From a checkpoint of a small image denoising model.
Training: muon at rate 0.0051, 27800 steps, batches of 64.
Rows from block 7, named by matrix and row number. Each number is 128 + 32 x the weight over the matrix's rms, rounded and kept within 0 to 255. All counts start at 0. Numbers have three digits each.
# conv: 3x3 conv (model.blocks.7.conv.weight, 80x80x3x3), inputs 27-35, a 3x3 kernel for each
conv.0:140187118232255222156255214126109119117106143131144130122106116131244100111073091119145161119139137132159163091126110104154083096162108109125126111142113090122095146164135117149131094145117092130042068164110066144116080122117095144156081098130
conv.1:136144136120127132141120126118150139129136133134124124097128081079164168003093098106119133123102120103125163109177058069132049085166152179167181203154144202139114173163127105126149136136118213202127185164150158147100176182153125115135058082112
conv.2:123126149129123135141117116072104127083127130071116138140163191093133210101160174155153122237167133155135098115158218117127157085125165096119117119096119126126176226165115148134128156083044118138093114129150119133193100130097092156145146134125
conv.3:152123128147118126160145139140126102130138064135117191133116135134126142125124126128120144121139125115122097136123118130126148122119126126121123128131116142138125129134120130116151127134123134127127134127161120116110121125125122143146134119116
conv.4:129120128127131138117130136158148146119119099120118121178139060145163100182174179142151170140156178102105157117134111162187174139137106163150166104123134073114104074096159133129132146149165146131069139144079103136106111137215107108159087137217
conv.5:107106115113098099128101099112106219139129097107139123113124141104163153097156161156132072148191112142115116149119081132094107127135172109100162067109118057123142155218172126145180034080093097099099121156149147177255111127195095137132198144144
conv.6:142131137135139135146132139130103109139049125129124134140114126157157107145125141143085107095148087130143113107132133131123101129142127126121122125125142121123129124132109137136129123138126119116116136091078149146121134144121133088115142127123
conv.7:169129145150124133126109149125140155147192131174137148089157138130188128032112057110119070137138093071132086127120093164174130122160136104138133115126134135138141083143139107187141122186148144140092142107084153128088076102120123106077076086100
conv.8:142167148130163158138147139154118095109068117145151168166126098128089123094112185076126152077174146075104104154128219098109198124130101109125136136137110133114117145117103137108133141167171117097094109108126124116131121132142087153164139168159
conv.9:140163137158161128129134127119112144131157149153144133112120024151139127097127056156193191132101154130121161142130188191088029149127137091065072115107136091114155163130144161165176151151181132138146158171125071077047122127175153155120149124065
conv.10:157171168148179173138151139099107142119124123101108112114128130099150140126140199140151124125136122131123084089140171112122128118136127159151112163167078191144072141148124126135129146135111121126144126153198146152182160162173142137178128139160
conv.11:146136135126116119141128125255191135063105120097110126148149132126163115122152109166255147128149154114157128119099092111142136126124115107141148108136125117106111129147117126131113113131162121155152097105128109130113134100098150139106140126147
conv.12:142132123128120116129121122091227137137157132128136144129163071151194108165139081121144110112117121139141129108144089119140097162168088119168175128161141151145117182141136126126122062098132197142037157123078135108066150136138080119127145122148
conv.13:148141149110118159097112158151134167101125120106113127102167172151135155114133177120159140129138111130091078141139100115124145097129173134113156165162157131107143142136061099131120098084107098097087127180141125139119125192215101138146094092125
conv.14:124123128121129129135137141120131142143082136125126125134124135112134132126128126131152128249026122171088122128118131130147136126120126128134124120133126122131138135115125129131129125118133139120119135134120118104114109113128130143128110113128
conv.15:197194132205215150148170133153150147135140136148155145142106097121151090127140113167169175155146160137119147126122109119158131111101096068148165091137128133126124145142144205153131196138169079129131103125128069087104169157091156122056128052022
conv.16:207190146225218192164192185132113114145142128135134138076099132109115108196178165137117106106095086107115082125118123151124174151114102117098127175151122178134115142120064119114100092073063161162124119127160109105139123132167120125133111078117
conv.17:103086102088081088090091101144145149155152113130111104045140127094148158103083106110101104095115097166155116163144097172119093149134134086120153045111147034088092220141125214150111243120031121116115101113154125145194117135174173127103094067074
conv.18:165163161176167144154143131134099129117088131105086121100075143145078175125098178140127101140153134152147130161149129183139123185155108128138178135148144083109054096122142125127127125134113131119131123116149154122121145145180129156185115134139
conv.19:136140160134120128140141129144074123133223124157122122132127124125116117134133133139145138133102143109143148131131152118127139135125130123125135142131119123134119126144118126127133138122117127140151127125134118131149138128121130127114100111114
conv.20:129131135132119109139121123126112114125105097138255115149123123131137129117124109150167155116122147111188091128117121143116107132132117139159147135130122094117141144125116145140149140128072134160168118109112112081078110113109122101116148148159
conv.21:127144137115123135141145133144128133128139144127138137221126139146141125198127189149155158169154147132151145119087191204143131118104118103099112062097129061096078079120048150168139143188204061101108111160177086128138167168202095104177130149183
conv.22:140132143133135141141134141163134126141143115137127126132131126116137128127128136164110125101127127135125118145128142122130133135130124141130139123129127138129130136132133124132128137130133131113123137119123142154129137124131118139132141142133
conv.23:154148141141142145136133128141114221120148101136122123073150160083116166100153095078145030143150145138148147204100032194150123192109096101109104148125109162127112049139135089166137117144089185165159136163148112098073134172146135171131063131106
conv.24:150142164150165189132141175145169141129139129126123120138070082171155087088120080110099153131150169129120100107105098118170144124140147084109134080156162084124131102142109156186120144136140116120093096104118079069062080100080124119090084119105
conv.25:140143147133128130129126117142117126146132116141115109100124070167164099144140093089092109139132136179164180149139164215127154250088134145097059054064086025119161101130172141100103207195178167142111134121089109125092101120081117132105071080040
conv.26:127132124120117114112111115129177149198086102124064118134155112089128181052133115140157111128136128172099126170155169162111131131113122119112110131105139129123142141110125136120144114129150110104110108126149110124157103141127119137110128161109
conv.27:147173160132156156108109118128124147118104123108108148134169174147173115215133162122063071124110125095145143141122030142158085079128112133153182139122116196083029195141133131103109090094100104132130117165119073078023054081075025095104013132151
conv.28:125127134128135144133137149104118105129097074097090115143162092130107066133111096182116137133140172127133174132102190126075207067056187026081045132100084155132094229114076142112104140093109173085047165126127164166081223150081131097116026102113
conv.29:140142153126130123143131136139120108158137095144145116119105120126156115158200154136149153113143168100155166092102079110132153135142163119175175079117153090101108095117115147167124131166121075129106098142111078092124045080062096169108057137117
conv.30:137127128133120125149132125128138131129255130122099136128121132135101142125114132137104134108162118119138117127131135129112134133119123137122124137122131121122135129126134132115129140107120138123133128126151145113118133119129117132141134116126
conv.31:136138146153146154127117115130104119134135124114112110098089131093084203145148205141157149078127136091069083061164244015089091098165049107105098176123140123120147105058077148124153255156131079083117145129185163179255094115111040102099040109132
conv.32:210255225165255255076156208143113142130137147118126138189166163160166146135126131143183140118138109106114134117148072102118078101152148055109111092107115134105078139092096126112134137117191114096123136100086120084025121131090128110111081113111
conv.33:187165151159166183137148158124113108119136110145160127122094117128078090144132143116100118151164163106091155142122120092131172138131109107132177092135163079149173124123112143142126183161146083101104153164135158145120139144133088130134114106139
conv.34:117150132163177180165155139114105122128120122131146124126149147153117139121159097153169156120171149150159128086174147145158140177144095125084100117125113137118103154113095108091098125107116114101100099089139102121123134117132148153152194179146
conv.35:115126119104128122075099097111117113093255097145098094160175118110103072088111126112154176156131159135153151162141134121108116084123117131150161128149125150152130140148120127136116127189176125127106142166103140128141104135099114091143142127152
conv.36:149142124131137127145140124155168152146109122141176138165124124124140118107116046093106133167116138167123116198100065136112087134099126155178168123167166144164180089119098083149087105140111142096098114059063091093063112112082102108110142102116
conv.37:122118136122114124124120128119130238128118119128130147120126126121128108121118131132121212129191046148161109114128119126129147137136117133131135128126131116124126126117122122134132134143145141129146148123104144135137115102135112133135116113137
conv.38:216231197208251242138189188113132112118115120117132144147123155126109160134151168101123147085090100134122108113159086125112068114139120109102112101126145114128157131153129153139122140138120120134156134124100116125127139133131120129133166142145
conv.39:128121126081085116092075106122122121099113113143119111096105105132155122070112072135164210135140181123117115129070154166154222179113125127104089115110094151164111058110130087135121135142177130104093129125133188140174084099132081127144036108150
conv.40:110120141106091124133118132133125130139112119141118104158149124137092111080070121134153147182169140116109092183101101185167154166125137097148178085135153132176151054107152143143152218195182118120145078072105079103131110134125119169151052115124
conv.41:076119142087135138134147149136119118119170107125109135153129153145124094138133105125128082139124118148103131130127163171134185149155112100104128144149082112144146124121141134124126143141127145102076162180071157114085104106095121120083121139113
conv.42:125121113152140128127132135255124138066076121129107118076086074149109121132152131255090167168146156172133148156101115122111121124116108157141137148141115150144111136145144127130110083067046203168101170124111120123127080164150100110130146125098
conv.43:146138116142136141122119142124138170110139174103103125172162172122101145118083155186159139150110113138131115115181039069129103044108142053131146113104136165168150187121087118092118105100132115135136137131186164149190055128159082115133076071100
conv.44:172165125170182144118149128123122121110137126120120143111109068106128075104075047111104068086116111039081128108115136095140132094124118134155126170142091152113062117144143108108116083074178102113084152138080186118061158146235134142238175221255
conv.45:131146157137137143131133133134136138120138072128202255119145153110125123119139182128091118110102073127070205143139134128143142108148147138136121134114112136123131154149141125123138123147118145143112137154109110136211137155167136137149126135108
conv.46:138128125119114111130120120126075248150201131148162125141140105152175136143144103084183075112141124100113131125122102130126126125134133159153107152155106115130142140094108131118083139158114170098094172132117148160144172114121158121092152123115
conv.47:102112114114125125130119133132106137092118139162125128103129145143131146091133090135129160129123143182166160065130161069136167089139138174159127149199142086120114119120129134114101138143118125133111094066132098095126112123127110123126130119096
conv.48:111117128122127133120152164135128114094097112119123117157148210122101168146162183057098091111112117133122147008125113032140212102157200157168198150151150094149070085114169125119124113123118110132181102126170110122132047050074124128100193159104
conv.49:154150155152139151128136146108126121161110164149125124084117174100184198141146255127117062128126102146114076140125090166168117166145109143140153065129128097131106233132162192150157171080029157123090178148114190115139115120151114093112144100126
conv.50:176223136201255238121224207125135126129134146147134127093083084123120114179178147148110098116101117115109163077145055113165120099102133110129151135166153078125098159116171139115137170096040074144133138154098172151068169155126141110133140109126
conv.51:123128122144138123145121113105106136107114116121109133138115162109084134102091064124100127122132121115128212080167183068145103061144119132072090143086105183123117146174244144090150178157185090119129101130090120131051055113055103118151036096094
conv.52:117112109128124110119120115103119143112145134102112095109102129154108119181090116173134126156069136218148140112121153117081114122080059095137121065115138128159158164095119153095150186124120118094149117091156152167160103073047100100178085135206
conv.53:140143155098106131080079111132118125115127110128110151100097162105082165129117140113091089092118129116119143039120239060065145088120117151097075161124087117108049091141175084126124124151152136106159168134147108087059134182160136178155083094072
conv.54:125139150135112118150124130139142142120140131160130146089120175167150175213120149089132121133150110140116127099154126180179132197168162170156145102122098083107074096147194199164156188121098127139129141139132082101108117098109147116137164133129
conv.55:235247179255255243159236202115119118154147132147129136112131115106090071140136116147171169146138161136130165141133219107093146077080157101114117143145140117118113135136101118135108055105101161114083164119104158106097140128119117127141139153199
conv.56:160140133152138127146143135111128122081112109165124135136091101122139120141114141090149118172117112096141121127137103092122132132122099133130130126150129122116112157110110142134131132124114115125142099092156138165176158125142128146103155156134
conv.57:101111119109114108126118113140126141126136107115120105144150198119116255082178255173153111164135098154131071155121058177118077131128121130089098149135117093090097048135153045175158000071083094127147101117199126119222123096048083109054081076050
conv.58:192255217254255255140246216104148141122136127095132132134093110135136135127124130125114106104105122034058091149121142129149117122144173085115088091111102149122077125101115135123147131167183078111124105085120118088142139114162136083119139109090
conv.59:049117110085129116102108079127129130127123094117119114112127125137113134122136129082097115079146168092136119157153156157123128099123144092161142127111145121122118131135142125125141125137144120142125136174172105136157118140123114138141115159134
conv.60:175158121180179139138141142145137152111143125126112136108128022147120118220188134098121139099102120133127127159169138141130147127132173118181220104110136049089130045134154059125138061140135151153092121095043107098028150168239128101131156103085
conv.61:139132137132116127131120124122074185174106185121129117139096155168145149139121173136098096147083165116137133098120121119142164122137139161149162119127156132143158184107167197111155177133172159164181140135157147114105093106119121133115125101104
conv.62:137124141136117121150130123130110052114145255126133108130127135134123162144137148127114110140125128125125125140129126120122115123125129119115111134145135136143127133136114131139135120108103119107099106112199107094116146120133149141110131118118
conv.63:120139145132144154140141135124126123255110109098106126103088117157146143117116099144127130235194146124147150125115106144177155115151160142120083127113130149140149118093094123133117118127127125137125155119110081115102124146127135090139135145136
conv.64:188234145236255242138236182126108132135185123143149136157155146147126130100132099103155155128144147117117120174076121203145182162106089131141130117131122084084101068073090100131099057134145123111102166174113157124130195113081206144182173142200
conv.65:176180149125127123100086098118129137109140172133148139041081058009113133069144094106164171145146119074081085074152136058155111094162092131124174173118141166125138118163135041119126106163133144147100170158126161150118133164177137168172122135115
conv.66:121132134122123130094109109144128151128145102154127117157115069109149095135180115091087083095163108052091102097094078082195149012125122115193184130122115177097027107181219081153172000079096063128122064137116089168171255151114198099122187139142
conv.67:135127131113113128145121123136072149113100131110166145133109101109242133101147139113076148113084121118123117147132132154157096118142122141124140123103145144118138109160156094138146101128120140118093117119104139117109169134101129118112127134125
conv.68:133128120118121119114132129130131110107125139120145139094135126114135153103156164055078117094114097112097049112163117096128016199166008138129120151138132105133103000150178072182178059131167123145187103120167128130201000043039073113131148126142
conv.69:111111127096105123098113130097106130097113114112108119094108097142128097116136101160159173133104135089082103006101213009111255085107211140087031174127058143135132063113062143126066222147081093100025115125067148136104126095158137139151117110092
conv.70:109112101121118110118127117110028105096053112086037125150150157151139142202159107091088137109088117097163101122120084138146143162145119122151163120138131108135112125138147120102083125089064143149152125124071139099076231147167118145138173131146
conv.71:131127132128125119123126128128158139102114107109111124171222113124162138090154174093078147118117119126122103251121063158114137107132219082168089098152095123167090079134091096149138078098136184144133114094113097137127161103073136090081165124124
conv.72:188235180159217200145156166098143138172136134112134139065148118093158103148118151141111108131147133134156150135102080142178131099099127152123124109137127109110117185111106155145119161137162179158172105143176112128119053131131118160178152148158
conv.73:146130121137116121162127132110096110255115141107128132143147133126156108167111102143128153197144133227158136114153121143126097141124091144172152130168129138135119112156150123146135152139138139151193135154129161153129123125121089155143097123136
conv.74:104104104110108106124104098147125123163125128144132181053110071101141179038124215177127178103138130121097064058133185076124114164183093119104115181162171165125112175112081148116151089118149126134155123133188109113154158155139115123153123116132
conv.75:197172136193182139145145123128122106112061089146119112181147188173127143201152184108111098124137148131108188093115163117126255182099144115109122157123141125127179145165139122126112156151108112085111144100121159144137050050071095107103164171143