python train.py --model="image denoising model" --dataset="photos of arthropod specimens (BIOSCAN-5M)" --train_examples=48750 --image_size=32 --grayscale=true --crop_scale_min=0.5 --horizontal_flip=true --task="denoising" --loss="l1" --noise_std=0.2 --arch="dncnn" --norm="batchnorm" --activation="relu" --depths=[10] --kernel_size=3 --stem="single" --widths=[80] --init="lecun_normal" --optimizer="muon" --muon_scale="match_rms_adamw" --lr=0.0051 --momentum=0.85 --nesterov=true --orthogonalizer="polar_express" --adamw_lr_other_params=0.001 --grad_clip=1.0 --steps=27800 --batch_size=64 --epochs=36.5 --lr_schedule="poly" --final_lr_fraction=0 --warmup_steps=1390 --weight_decay=0.02 --adamw_weight_decay_other_params=0.01
Rows from block 3, named by matrix and row number. Each number is 200 + 30 x the weight over the matrix's rms, rounded and kept within 0 to 999. All counts start at 0.
# conv: 3x3 conv (model.blocks.3.conv.weight, 80x80x3x3), inputs 65-69, a 3x3 kernel for each
conv.5,181,142,139,194,188,177,271,234,189,198,186,203,193,202,160,183,210,143,238,238,190,233,229,197,177,197,146,189,201,179,173,207,184,176,204,205,147,235,306,152,188,234,159,216,251
conv.6,142,113,113,215,191,182,203,205,160,203,185,201,204,184,167,211,221,198,168,183,178,173,190,224,162,175,199,199,194,202,203,186,188,191,168,185,372,277,290,220,166,211,230,205,208
conv.7,142,123,142,131,150,215,195,224,219,232,206,212,225,186,213,204,213,184,140,156,199,226,244,251,211,228,231,223,237,197,226,184,155,190,191,176,184,200,219,189,214,237,198,191,218
conv.8,201,169,143,244,222,160,208,213,217,197,188,199,226,239,194,192,198,207,203,195,201,221,200,177,184,171,173,149,179,156,131,167,161,167,199,198,195,253,240,189,203,223,236,216,230
conv.9,187,187,231,130,156,175,175,196,232,240,199,186,223,187,166,227,195,199,165,196,204,173,218,226,152,169,215,130,214,218,185,209,232,179,199,202,254,226,206,214,169,169,165,166,151
conv.10,220,233,231,192,202,197,131,186,178,216,224,218,205,176,186,206,214,186,206,206,218,208,168,188,227,227,165,179,223,232,259,225,239,210,191,175,132,184,194,166,208,254,199,170,251
conv.11,212,174,200,198,211,197,189,181,238,211,207,181,206,197,197,107,214,204,221,227,219,211,187,199,228,221,194,154,181,191,144,203,201,133,142,195,243,255,238,228,228,204,203,184,186
conv.12,200,148,104,193,201,192,187,188,168,180,237,218,174,175,156,192,173,202,175,163,215,151,179,225,206,199,191,222,204,184,212,212,202,198,200,194,180,202,222,166,185,203,174,197,185
conv.13,119,184,190,183,251,225,199,191,193,172,166,222,161,181,194,184,216,198,130,199,217,201,220,233,237,249,208,205,226,166,147,183,174,186,176,165,169,198,200,205,207,207,205,207,177
conv.14,252,258,263,213,173,231,190,156,215,208,203,192,208,272,193,238,175,215,203,204,173,287,190,177,219,250,226,212,207,187,248,233,211,292,340,279,228,243,209,203,213,211,160,151,186
conv.15,184,194,197,239,256,126,241,231,129,200,154,209,201,204,267,199,201,201,184,226,215,180,176,208,135,133,180,186,171,158,195,158,147,247,174,146,195,234,202,190,264,210,195,233,278
conv.16,201,184,188,211,217,210,234,237,252,190,281,206,184,288,226,224,188,215,324,209,197,203,242,191,234,225,209,175,196,203,199,208,199,193,206,193,175,194,185,192,270,182,172,166,182
conv.17,263,214,197,178,146,166,217,209,217,248,156,200,157,241,218,170,209,222,249,210,178,207,221,190,188,210,177,224,188,208,203,160,177,173,199,180,142,203,176,178,198,145,163,156,143
conv.18,149,179,203,143,216,186,249,242,183,193,212,205,185,84,232,200,167,218,183,176,187,167,230,220,138,180,190,200,197,163,291,163,185,259,190,195,222,228,229,222,260,221,208,222,197
conv.19,215,229,256,209,282,202,211,219,190,183,189,170,207,199,532,209,210,212,187,212,188,193,203,172,204,147,159,222,185,208,231,179,171,203,217,224,173,233,259,161,191,237,168,192,187
conv.20,181,175,219,147,150,192,166,180,205,189,167,176,223,235,194,222,238,221,180,210,214,168,209,207,159,192,203,217,239,237,224,243,235,173,219,207,194,197,248,183,163,197,167,196,172
conv.21,192,179,162,174,176,156,219,206,156,182,241,213,213,215,222,194,194,221,218,219,178,211,189,190,177,179,199,196,189,214,206,218,175,184,201,191,152,253,234,198,196,185,185,191,164
conv.22,183,185,167,157,168,169,167,167,184,197,218,187,220,169,190,208,449,208,257,234,220,216,202,204,192,191,188,218,154,197,216,181,173,179,199,194,230,218,211,192,188,196,185,183,197
conv.23,199,198,189,232,223,208,184,187,190,199,189,202,189,183,179,204,214,184,155,190,193,210,221,207,174,222,205,171,227,186,163,199,200,170,170,194,212,201,190,209,216,188,194,206,180
conv.24,212,228,242,191,229,202,185,207,193,219,210,185,205,246,159,197,144,203,176,184,150,203,136,161,203,236,192,210,238,213,163,169,262,185,243,191,200,168,194,201,206,174,209,178,189
conv.25,202,204,160,195,195,130,190,212,119,215,198,216,180,197,198,182,211,197,194,152,156,201,189,171,205,202,162,198,174,185,189,161,174,218,191,182,155,171,194,199,223,225,236,219,239
conv.26,194,172,176,188,171,174,196,206,220,181,207,222,185,210,269,172,168,151,224,189,203,200,206,174,224,199,211,237,191,212,178,176,156,193,175,162,237,217,203,221,190,204,212,213,207
conv.27,155,193,193,183,200,161,194,190,196,192,375,219,210,232,176,195,200,180,201,227,240,249,243,223,231,238,207,228,225,217,219,191,190,198,189,197,213,268,177,206,206,203,203,208,191
conv.28,168,157,193,169,235,236,214,232,251,206,231,227,212,198,163,204,211,209,250,210,244,255,243,213,242,267,239,222,213,231,210,246,229,231,241,202,244,204,158,193,165,174,200,179,158
conv.29,255,269,255,216,214,220,212,241,196,205,211,215,184,186,212,205,183,224,163,181,186,214,202,191,184,204,196,138,210,171,198,232,274,238,173,214,201,223,193,194,208,198,180,173,169
conv.30,160,275,223,213,136,171,182,253,234,225,198,159,155,209,219,237,212,157,181,197,208,223,186,229,179,171,173,219,248,198,184,197,237,238,197,190,216,233,209,206,236,218,226,170,244
conv.31,234,149,156,199,203,170,195,185,246,220,218,235,219,219,205,219,214,212,232,234,225,213,245,212,185,167,195,167,224,232,187,309,222,217,234,172,136,168,189,180,195,220,204,213,209
conv.32,223,220,261,153,244,272,149,234,203,205,195,191,188,198,152,211,204,188,246,248,203,238,238,191,179,214,223,218,212,190,215,212,214,234,251,225,161,205,227,173,217,239,195,238,216
conv.33,129,197,193,186,244,241,220,237,219,190,174,206,157,191,227,184,165,226,194,209,194,164,169,209,289,219,235,151,177,198,153,127,180,142,117,192,268,264,255,239,217,164,200,166,74