{
  "arch": "dncnn",
  "model": "image denoising model",
  "grayscale": true,
  "horizontal_flip": true,
  "task": "denoising",
  "norm": "batchnorm",
  "kernel_size": 3,
  "widths": [80],
  "init": "lecun_normal",
  "nesterov": true,
  "orthogonalizer": "polar_express",
  "epochs": 36.5,
  "lr_schedule": "poly",
  "warmup_steps": 1390,
  "adamw_weight_decay_other_params": 0.01
}
Rows from block 6, named by matrix and row number. Each number is 128 + 32 x the weight over its row's rms, rounded and kept within 0 to 255. All counts start at 0. Numbers have three digits each. After the name is the row's rms in percent of the matrix's.
# conv: 3x3 conv (model.blocks.6.conv.weight, 80x80x3x3), inputs 0-9, a 3x3 kernel for each
conv.0 091:140139112126135124102130115126177155120092112124100090113152134132178150115148135121124110107108115092097122141130140149128142117112108086078236120110116133143137134121111152130144126140154125140137149117125125128147113096110111147099113135125098091096097065106106093120
conv.1 105:166197200169107110117080079107102160131114124130093116128105113138119127105098142169135143153166165143113126129163139137118096151103102123132136095110097132150119093094153109081082142141052098159149109135105116112059107122115104205126105136113103111114132144148135128137
conv.2 097:127125138098169085078143120100148098172144088165115173093095153103111138137113191159181200131171139095126142123105146133134153152135179100134116075124125115093146151125098100109079124098103117135113099125105101129105152125097126096117052137156134136127114130154144121130
conv.3 115:146150112075120148078117131097118224167111145130183134110090115107069117126111082207144114148118145102140175173206203142207207165244232134127141150100145159143142063161143074096178137122154133121118086117090104113151131174163105108182112117124135155122123185133130175139
conv.4 103:046096103104135109111125107105100129108119149118133163140133142119177146081105132139141107127131147119130112089098123106094100137111110158186182164152177162121163093119149130118144188170172122112069143121098123132139145159138167141170126159107125150132122139133151155160
conv.5 085:167137121179163125129123120104152134025098141091122128151096129160121126121105122100093087166161131142127119135142136138139154136144141085119125089161145093160143106119116129133125122118130174141115063108112105115112147110126167133121068099120178117148141103134152202142
conv.43 109:108095096119154134175161135112165093130176090167181107102148153114130116153136102136143147114124134099093114131132105122150108119149109113129088085123118084132109156099093153201154118160194141130139148164160150145150134130156135105106090078106148155165125152138111143137
conv.44 098:111099055135109091166129108180155124156129110143143150103137139109169141121124116177141139133097083086077091117105130126107122113132115157122076145209106166137124050159174070153144030100103147133101143126109149124103103157123140065134137151139108116135106110106114093090
conv.45 084:133131129139155119185156150158107150138096211129098156123118126117134112115116119132143150137148058125126110175152121151157115165125123138102105136115120129095114127089155121139149141104125113124092141125090149124136111146086091166092136119244153154150162160140129150111
conv.46 105:149145064084135129087091153084087181189048150097189120117101103119106059138146095129075102150132108139127121137170094103190112092131139141140148151119143171127128122125119090093152176104138139119087168102119131139103139133081102138123102043120117104119110119111165158161
conv.47 097:145119080132137126119097095111075081125147102126118095156116118112251141119067098101087085125096073132118091093130100106125090119141093102122140064147058111136175155135142147148114152193158126107082096121143111145134140143160147201179119185160116111105132116107127126113
conv.48 101:151129084167134128161120129155164109110110104057077104143162153139132160130143119104117123103105092103087077132133131141131135132124144125145086137162182092192184140129140133129127189098060176125098153121110113110160090125125095141130098089116128128129122116118133113115
conv.49 112:118157221100155197110161138159150130123134103105115100118139118125139095111098066148139118142126147176192178102081126113133148138163130135145117149128110133125097176154124201144145142115138109124106104130113083161179134127132129133127169135099154133150160151155156144118
conv.50 068:127128130111166122118119150108098137155121134103141133131099108134170114153169132151143134143167153142159133123136141132154136151147144126150154096113255139080142129153121114099127114130126143163127136095120138143131141136133123155136095058129134139117144160095129122126
conv.51 103:047093103089146180136174174154144112148155100094086097139133121133153123145157141091090099105110111144131124122149135133169135139162147132141079156138085203166115078115109069114112130117110147133121163109127120109135144142132137148122119135128105121135093106116119133119
conv.52 101:189174150162151171187150166108122108111123128093104092089124126143169144121142120115093098084117109107120108115129098115144125104117098111144172106164137140158158138125133077122160073128182075115117066108124094099149103136125135142140147084143082107088090126092105115105
conv.53 090:088103119113113119178160108156153141115157158119147182141110121162171111112109095092070064089083098113117124126122137121136140127136130103128160074099165128207156062111153121159185109141146091086085105118093162181114130140125131131123151109147123098140088065112106103123
conv.54 076:128130128125123108127131122126095129120153128127136143148135123140105116134119128123133137105125135124143133120135144120132132148135132105106123151188124116119146123133123130148122133116114119124121134135141124143129137118123133137138139091116108100131104088109125109117
conv.55 104:139196193135183154096120145080149126093151096111168090110122135092167134114147103104093104142144126130118110126143132139167131129152136159142172116129137100122152111129163085149139091086114112139129138163131138174127133153126119113100092102084155174140142168134111109097
conv.56 099:184154138127130140092147184127102097142133116127158158163139078129111115112126115114133145127133134128135129081087087107087079118106104140112122188149166166155149071118075102121093101135093100114093103149131090122110104123118108095090104161126152150137151145129137140131
conv.57 090:093108033148157131186164135139142160160143230109151110170159167159131117132104070124177142122161181160193177121121153127150181112169187160148110129130137117130108107109093154063109180068093159111089149077159123065155104093097122124111148137141173181167160201149205246227
conv.58 109:117075097147108121134149095115186112102160121155132140141119116120122114117115127181156146178158119165200164056093133063067079159162108175178142191169135150146133133129132169166154119140120109165146065125113087111160133108143163135121146183110166184181148164189122146187
conv.59 088:118078104164121135107073121242075114143236086074161100164143133159161111174149149135151120148150187124125185162158127177166144137133141139160163098127147145119119124153117143156105166088109134107155171081072158145125121118132159149179158102138186236160179160182207150177
conv.60 090:077179173054083097137109068113089130136108165148109118156151142190168171145113150131151107124148158134118151119143131134132129135129129091115118100134191126090131177137141120146127168166144102142140114166170071101113136212116101253102135141175122140166127081142085097138
conv.61 103:133105105149158158121149126123165119090187078065166072204160153188178106189187106072117142103122152056090117133120121136173142162184164095119160120127122121140139144166166165157180154097174197136085184153086133109143105096114110065178139067116109140116149150117121131124
conv.62 108:166199077093145104081095084085106105103127117060052103152116119167152128133149168169141158160138149143138134139155142136160138121116117104127135107133110132168132146149147163107125202120140134164143121128143109125132123181131111165118104220095087099140149104138177127140
conv.63 118:141133139138144127120156107127104135125166151114104122122095144109139123131121127130117107094140109103119146140158094168242193055188233120131105092091081123090089116126105128092115107113105122135097124111096119162116141153142125138118120122137126133134135116094133139090
conv.64 094:124122169098114126073111085188154145173204114170235157160141137172185183134090123136157148134181133127097088133125110139108097137118151134114113149148085163149118124130108095114118095181142150146129157153165184255206118132126083105104085017072173147143129098169144102151
conv.65 104:174131124173131125138127088097116106099117104116127119114116102116143119137110111128135164115099087145111111101134110118143115125127107079105105096161145124147159213168114169145098203152112108097059135130123107130131120109066106119097113093104108109114098112116118115124
conv.66 104:144114083228179112184147093121089124164135083131122107144124148170146141173138161107094143180141121178145133107111129109093113137098100104095105111080096125098093121129116126173139080091111090093123149127161155148124143122127114124146077068118151132143154117140171137127
conv.67 100:153180164115103128151119133132124114140122125109085113142151155134139131132149133080107111112124102142120112122135092120144113149145117084107127075104079085103098217145134183159162242150163138155128138137108135130115099121097106150118123144109112104088118112105127118104
conv.68 105:196118124157117090106114081142140137149120126139096130099111150098119106129137172151135113137143130134134142144142125143146119119118128100167204107134167091117143183165162126148148117194171096121153092097117121065069158147150150134104111120154092102128098116128108122137
conv.69 101:109114149126130095113121122167128157128143138111155150092109078097166109108111093145108096102106122117112134125125102117161127118143111130151114116102043163151122125132147149154140103196147151130131128104097200178118111120146151255099135076081138108176073101142107128137
conv.70 097:140198221127152194135147131141101154155136153143127127097129131097132112136131144116133141107108106106102109105098117118095124129102135130210159106147130060081100118060105149070110200099130138124120149144144124137155142139145114252140144120142107120129129113098110116119
conv.71 101:140147132174182112157175131131134123126098154155122140111101127108132145102116074115125154121162108142186143074133104108176125138164136095115141077103127140129092105130129126191148087125147166134142140080158118101155176100141181086133122125202105134130117158118161180158
conv.72 100:163097118140119172179144166134128146166141114140130087093109114112121085097162085135141154143083123233200199160148152154152150115113116152162166160111110139143145117131156141164137078160092088085130047118123175195151141151119187150122103095108126155093144114075125132113
conv.73 100:114137121153109082159164123116106143142152135161076145054145130097140175122109139116107123126123146140108100107163144111157184120176158121114114145140152118139160128061098117128066044215152076127206115102135132137144146168149105126128147133142169129160169167220161175157
conv.74 108:096081093136177137123131188151147137137085112105095091134129113103122079122102116134128123114135121092124124103119135116128125135129136151150143131156191138128182094126145115139110020099144136125127139068070163158119101095121138152168061100132171181179150169159143124140
conv.75 100:135086094116097123106134196096132120070095124087096118129158123110114114114120089133145141113094111103114119171130135140123130124135140117140097148141178164159186090115161160120178185107158226134158153122129139105133094104088166094110146142072052057098076055131118095133
conv.76 073:129120136147116123138136129126155118123123145121123129138122146124102171116121140131133115123100117121117140140117113125115141126116124131092110119108139156152113133117124132118115163131121135109116118140107133121135119119130128071107151250137142112144140105141143135131
conv.77 102:199136181131067096122102149088120087121133125161119136128119138121106103138107166110115114100101084160157164145092133142087120144114128098108104131140098134102081190127126158105095126129090126130116114160149083141080143134099130106086120111124142089103136106100141109137
conv.78 075:130117137100132132122117145147141139152106121126134127121124116124137128131123106134114135141137098150101099114141137128141123131134137134138115190207107107106099130147140115144157112133136155142148162091133157093105118137111117149128083255114086103124097072094077069104
conv.79 105:040115118114115113120139117117100133114087098115075037180149129139128142124149101142131124131142135154166161136116117135118124116107120116155172163187161153147126101153142104122082114131072168153102150127105144122137166136128138114112140102106107117114116117112122126120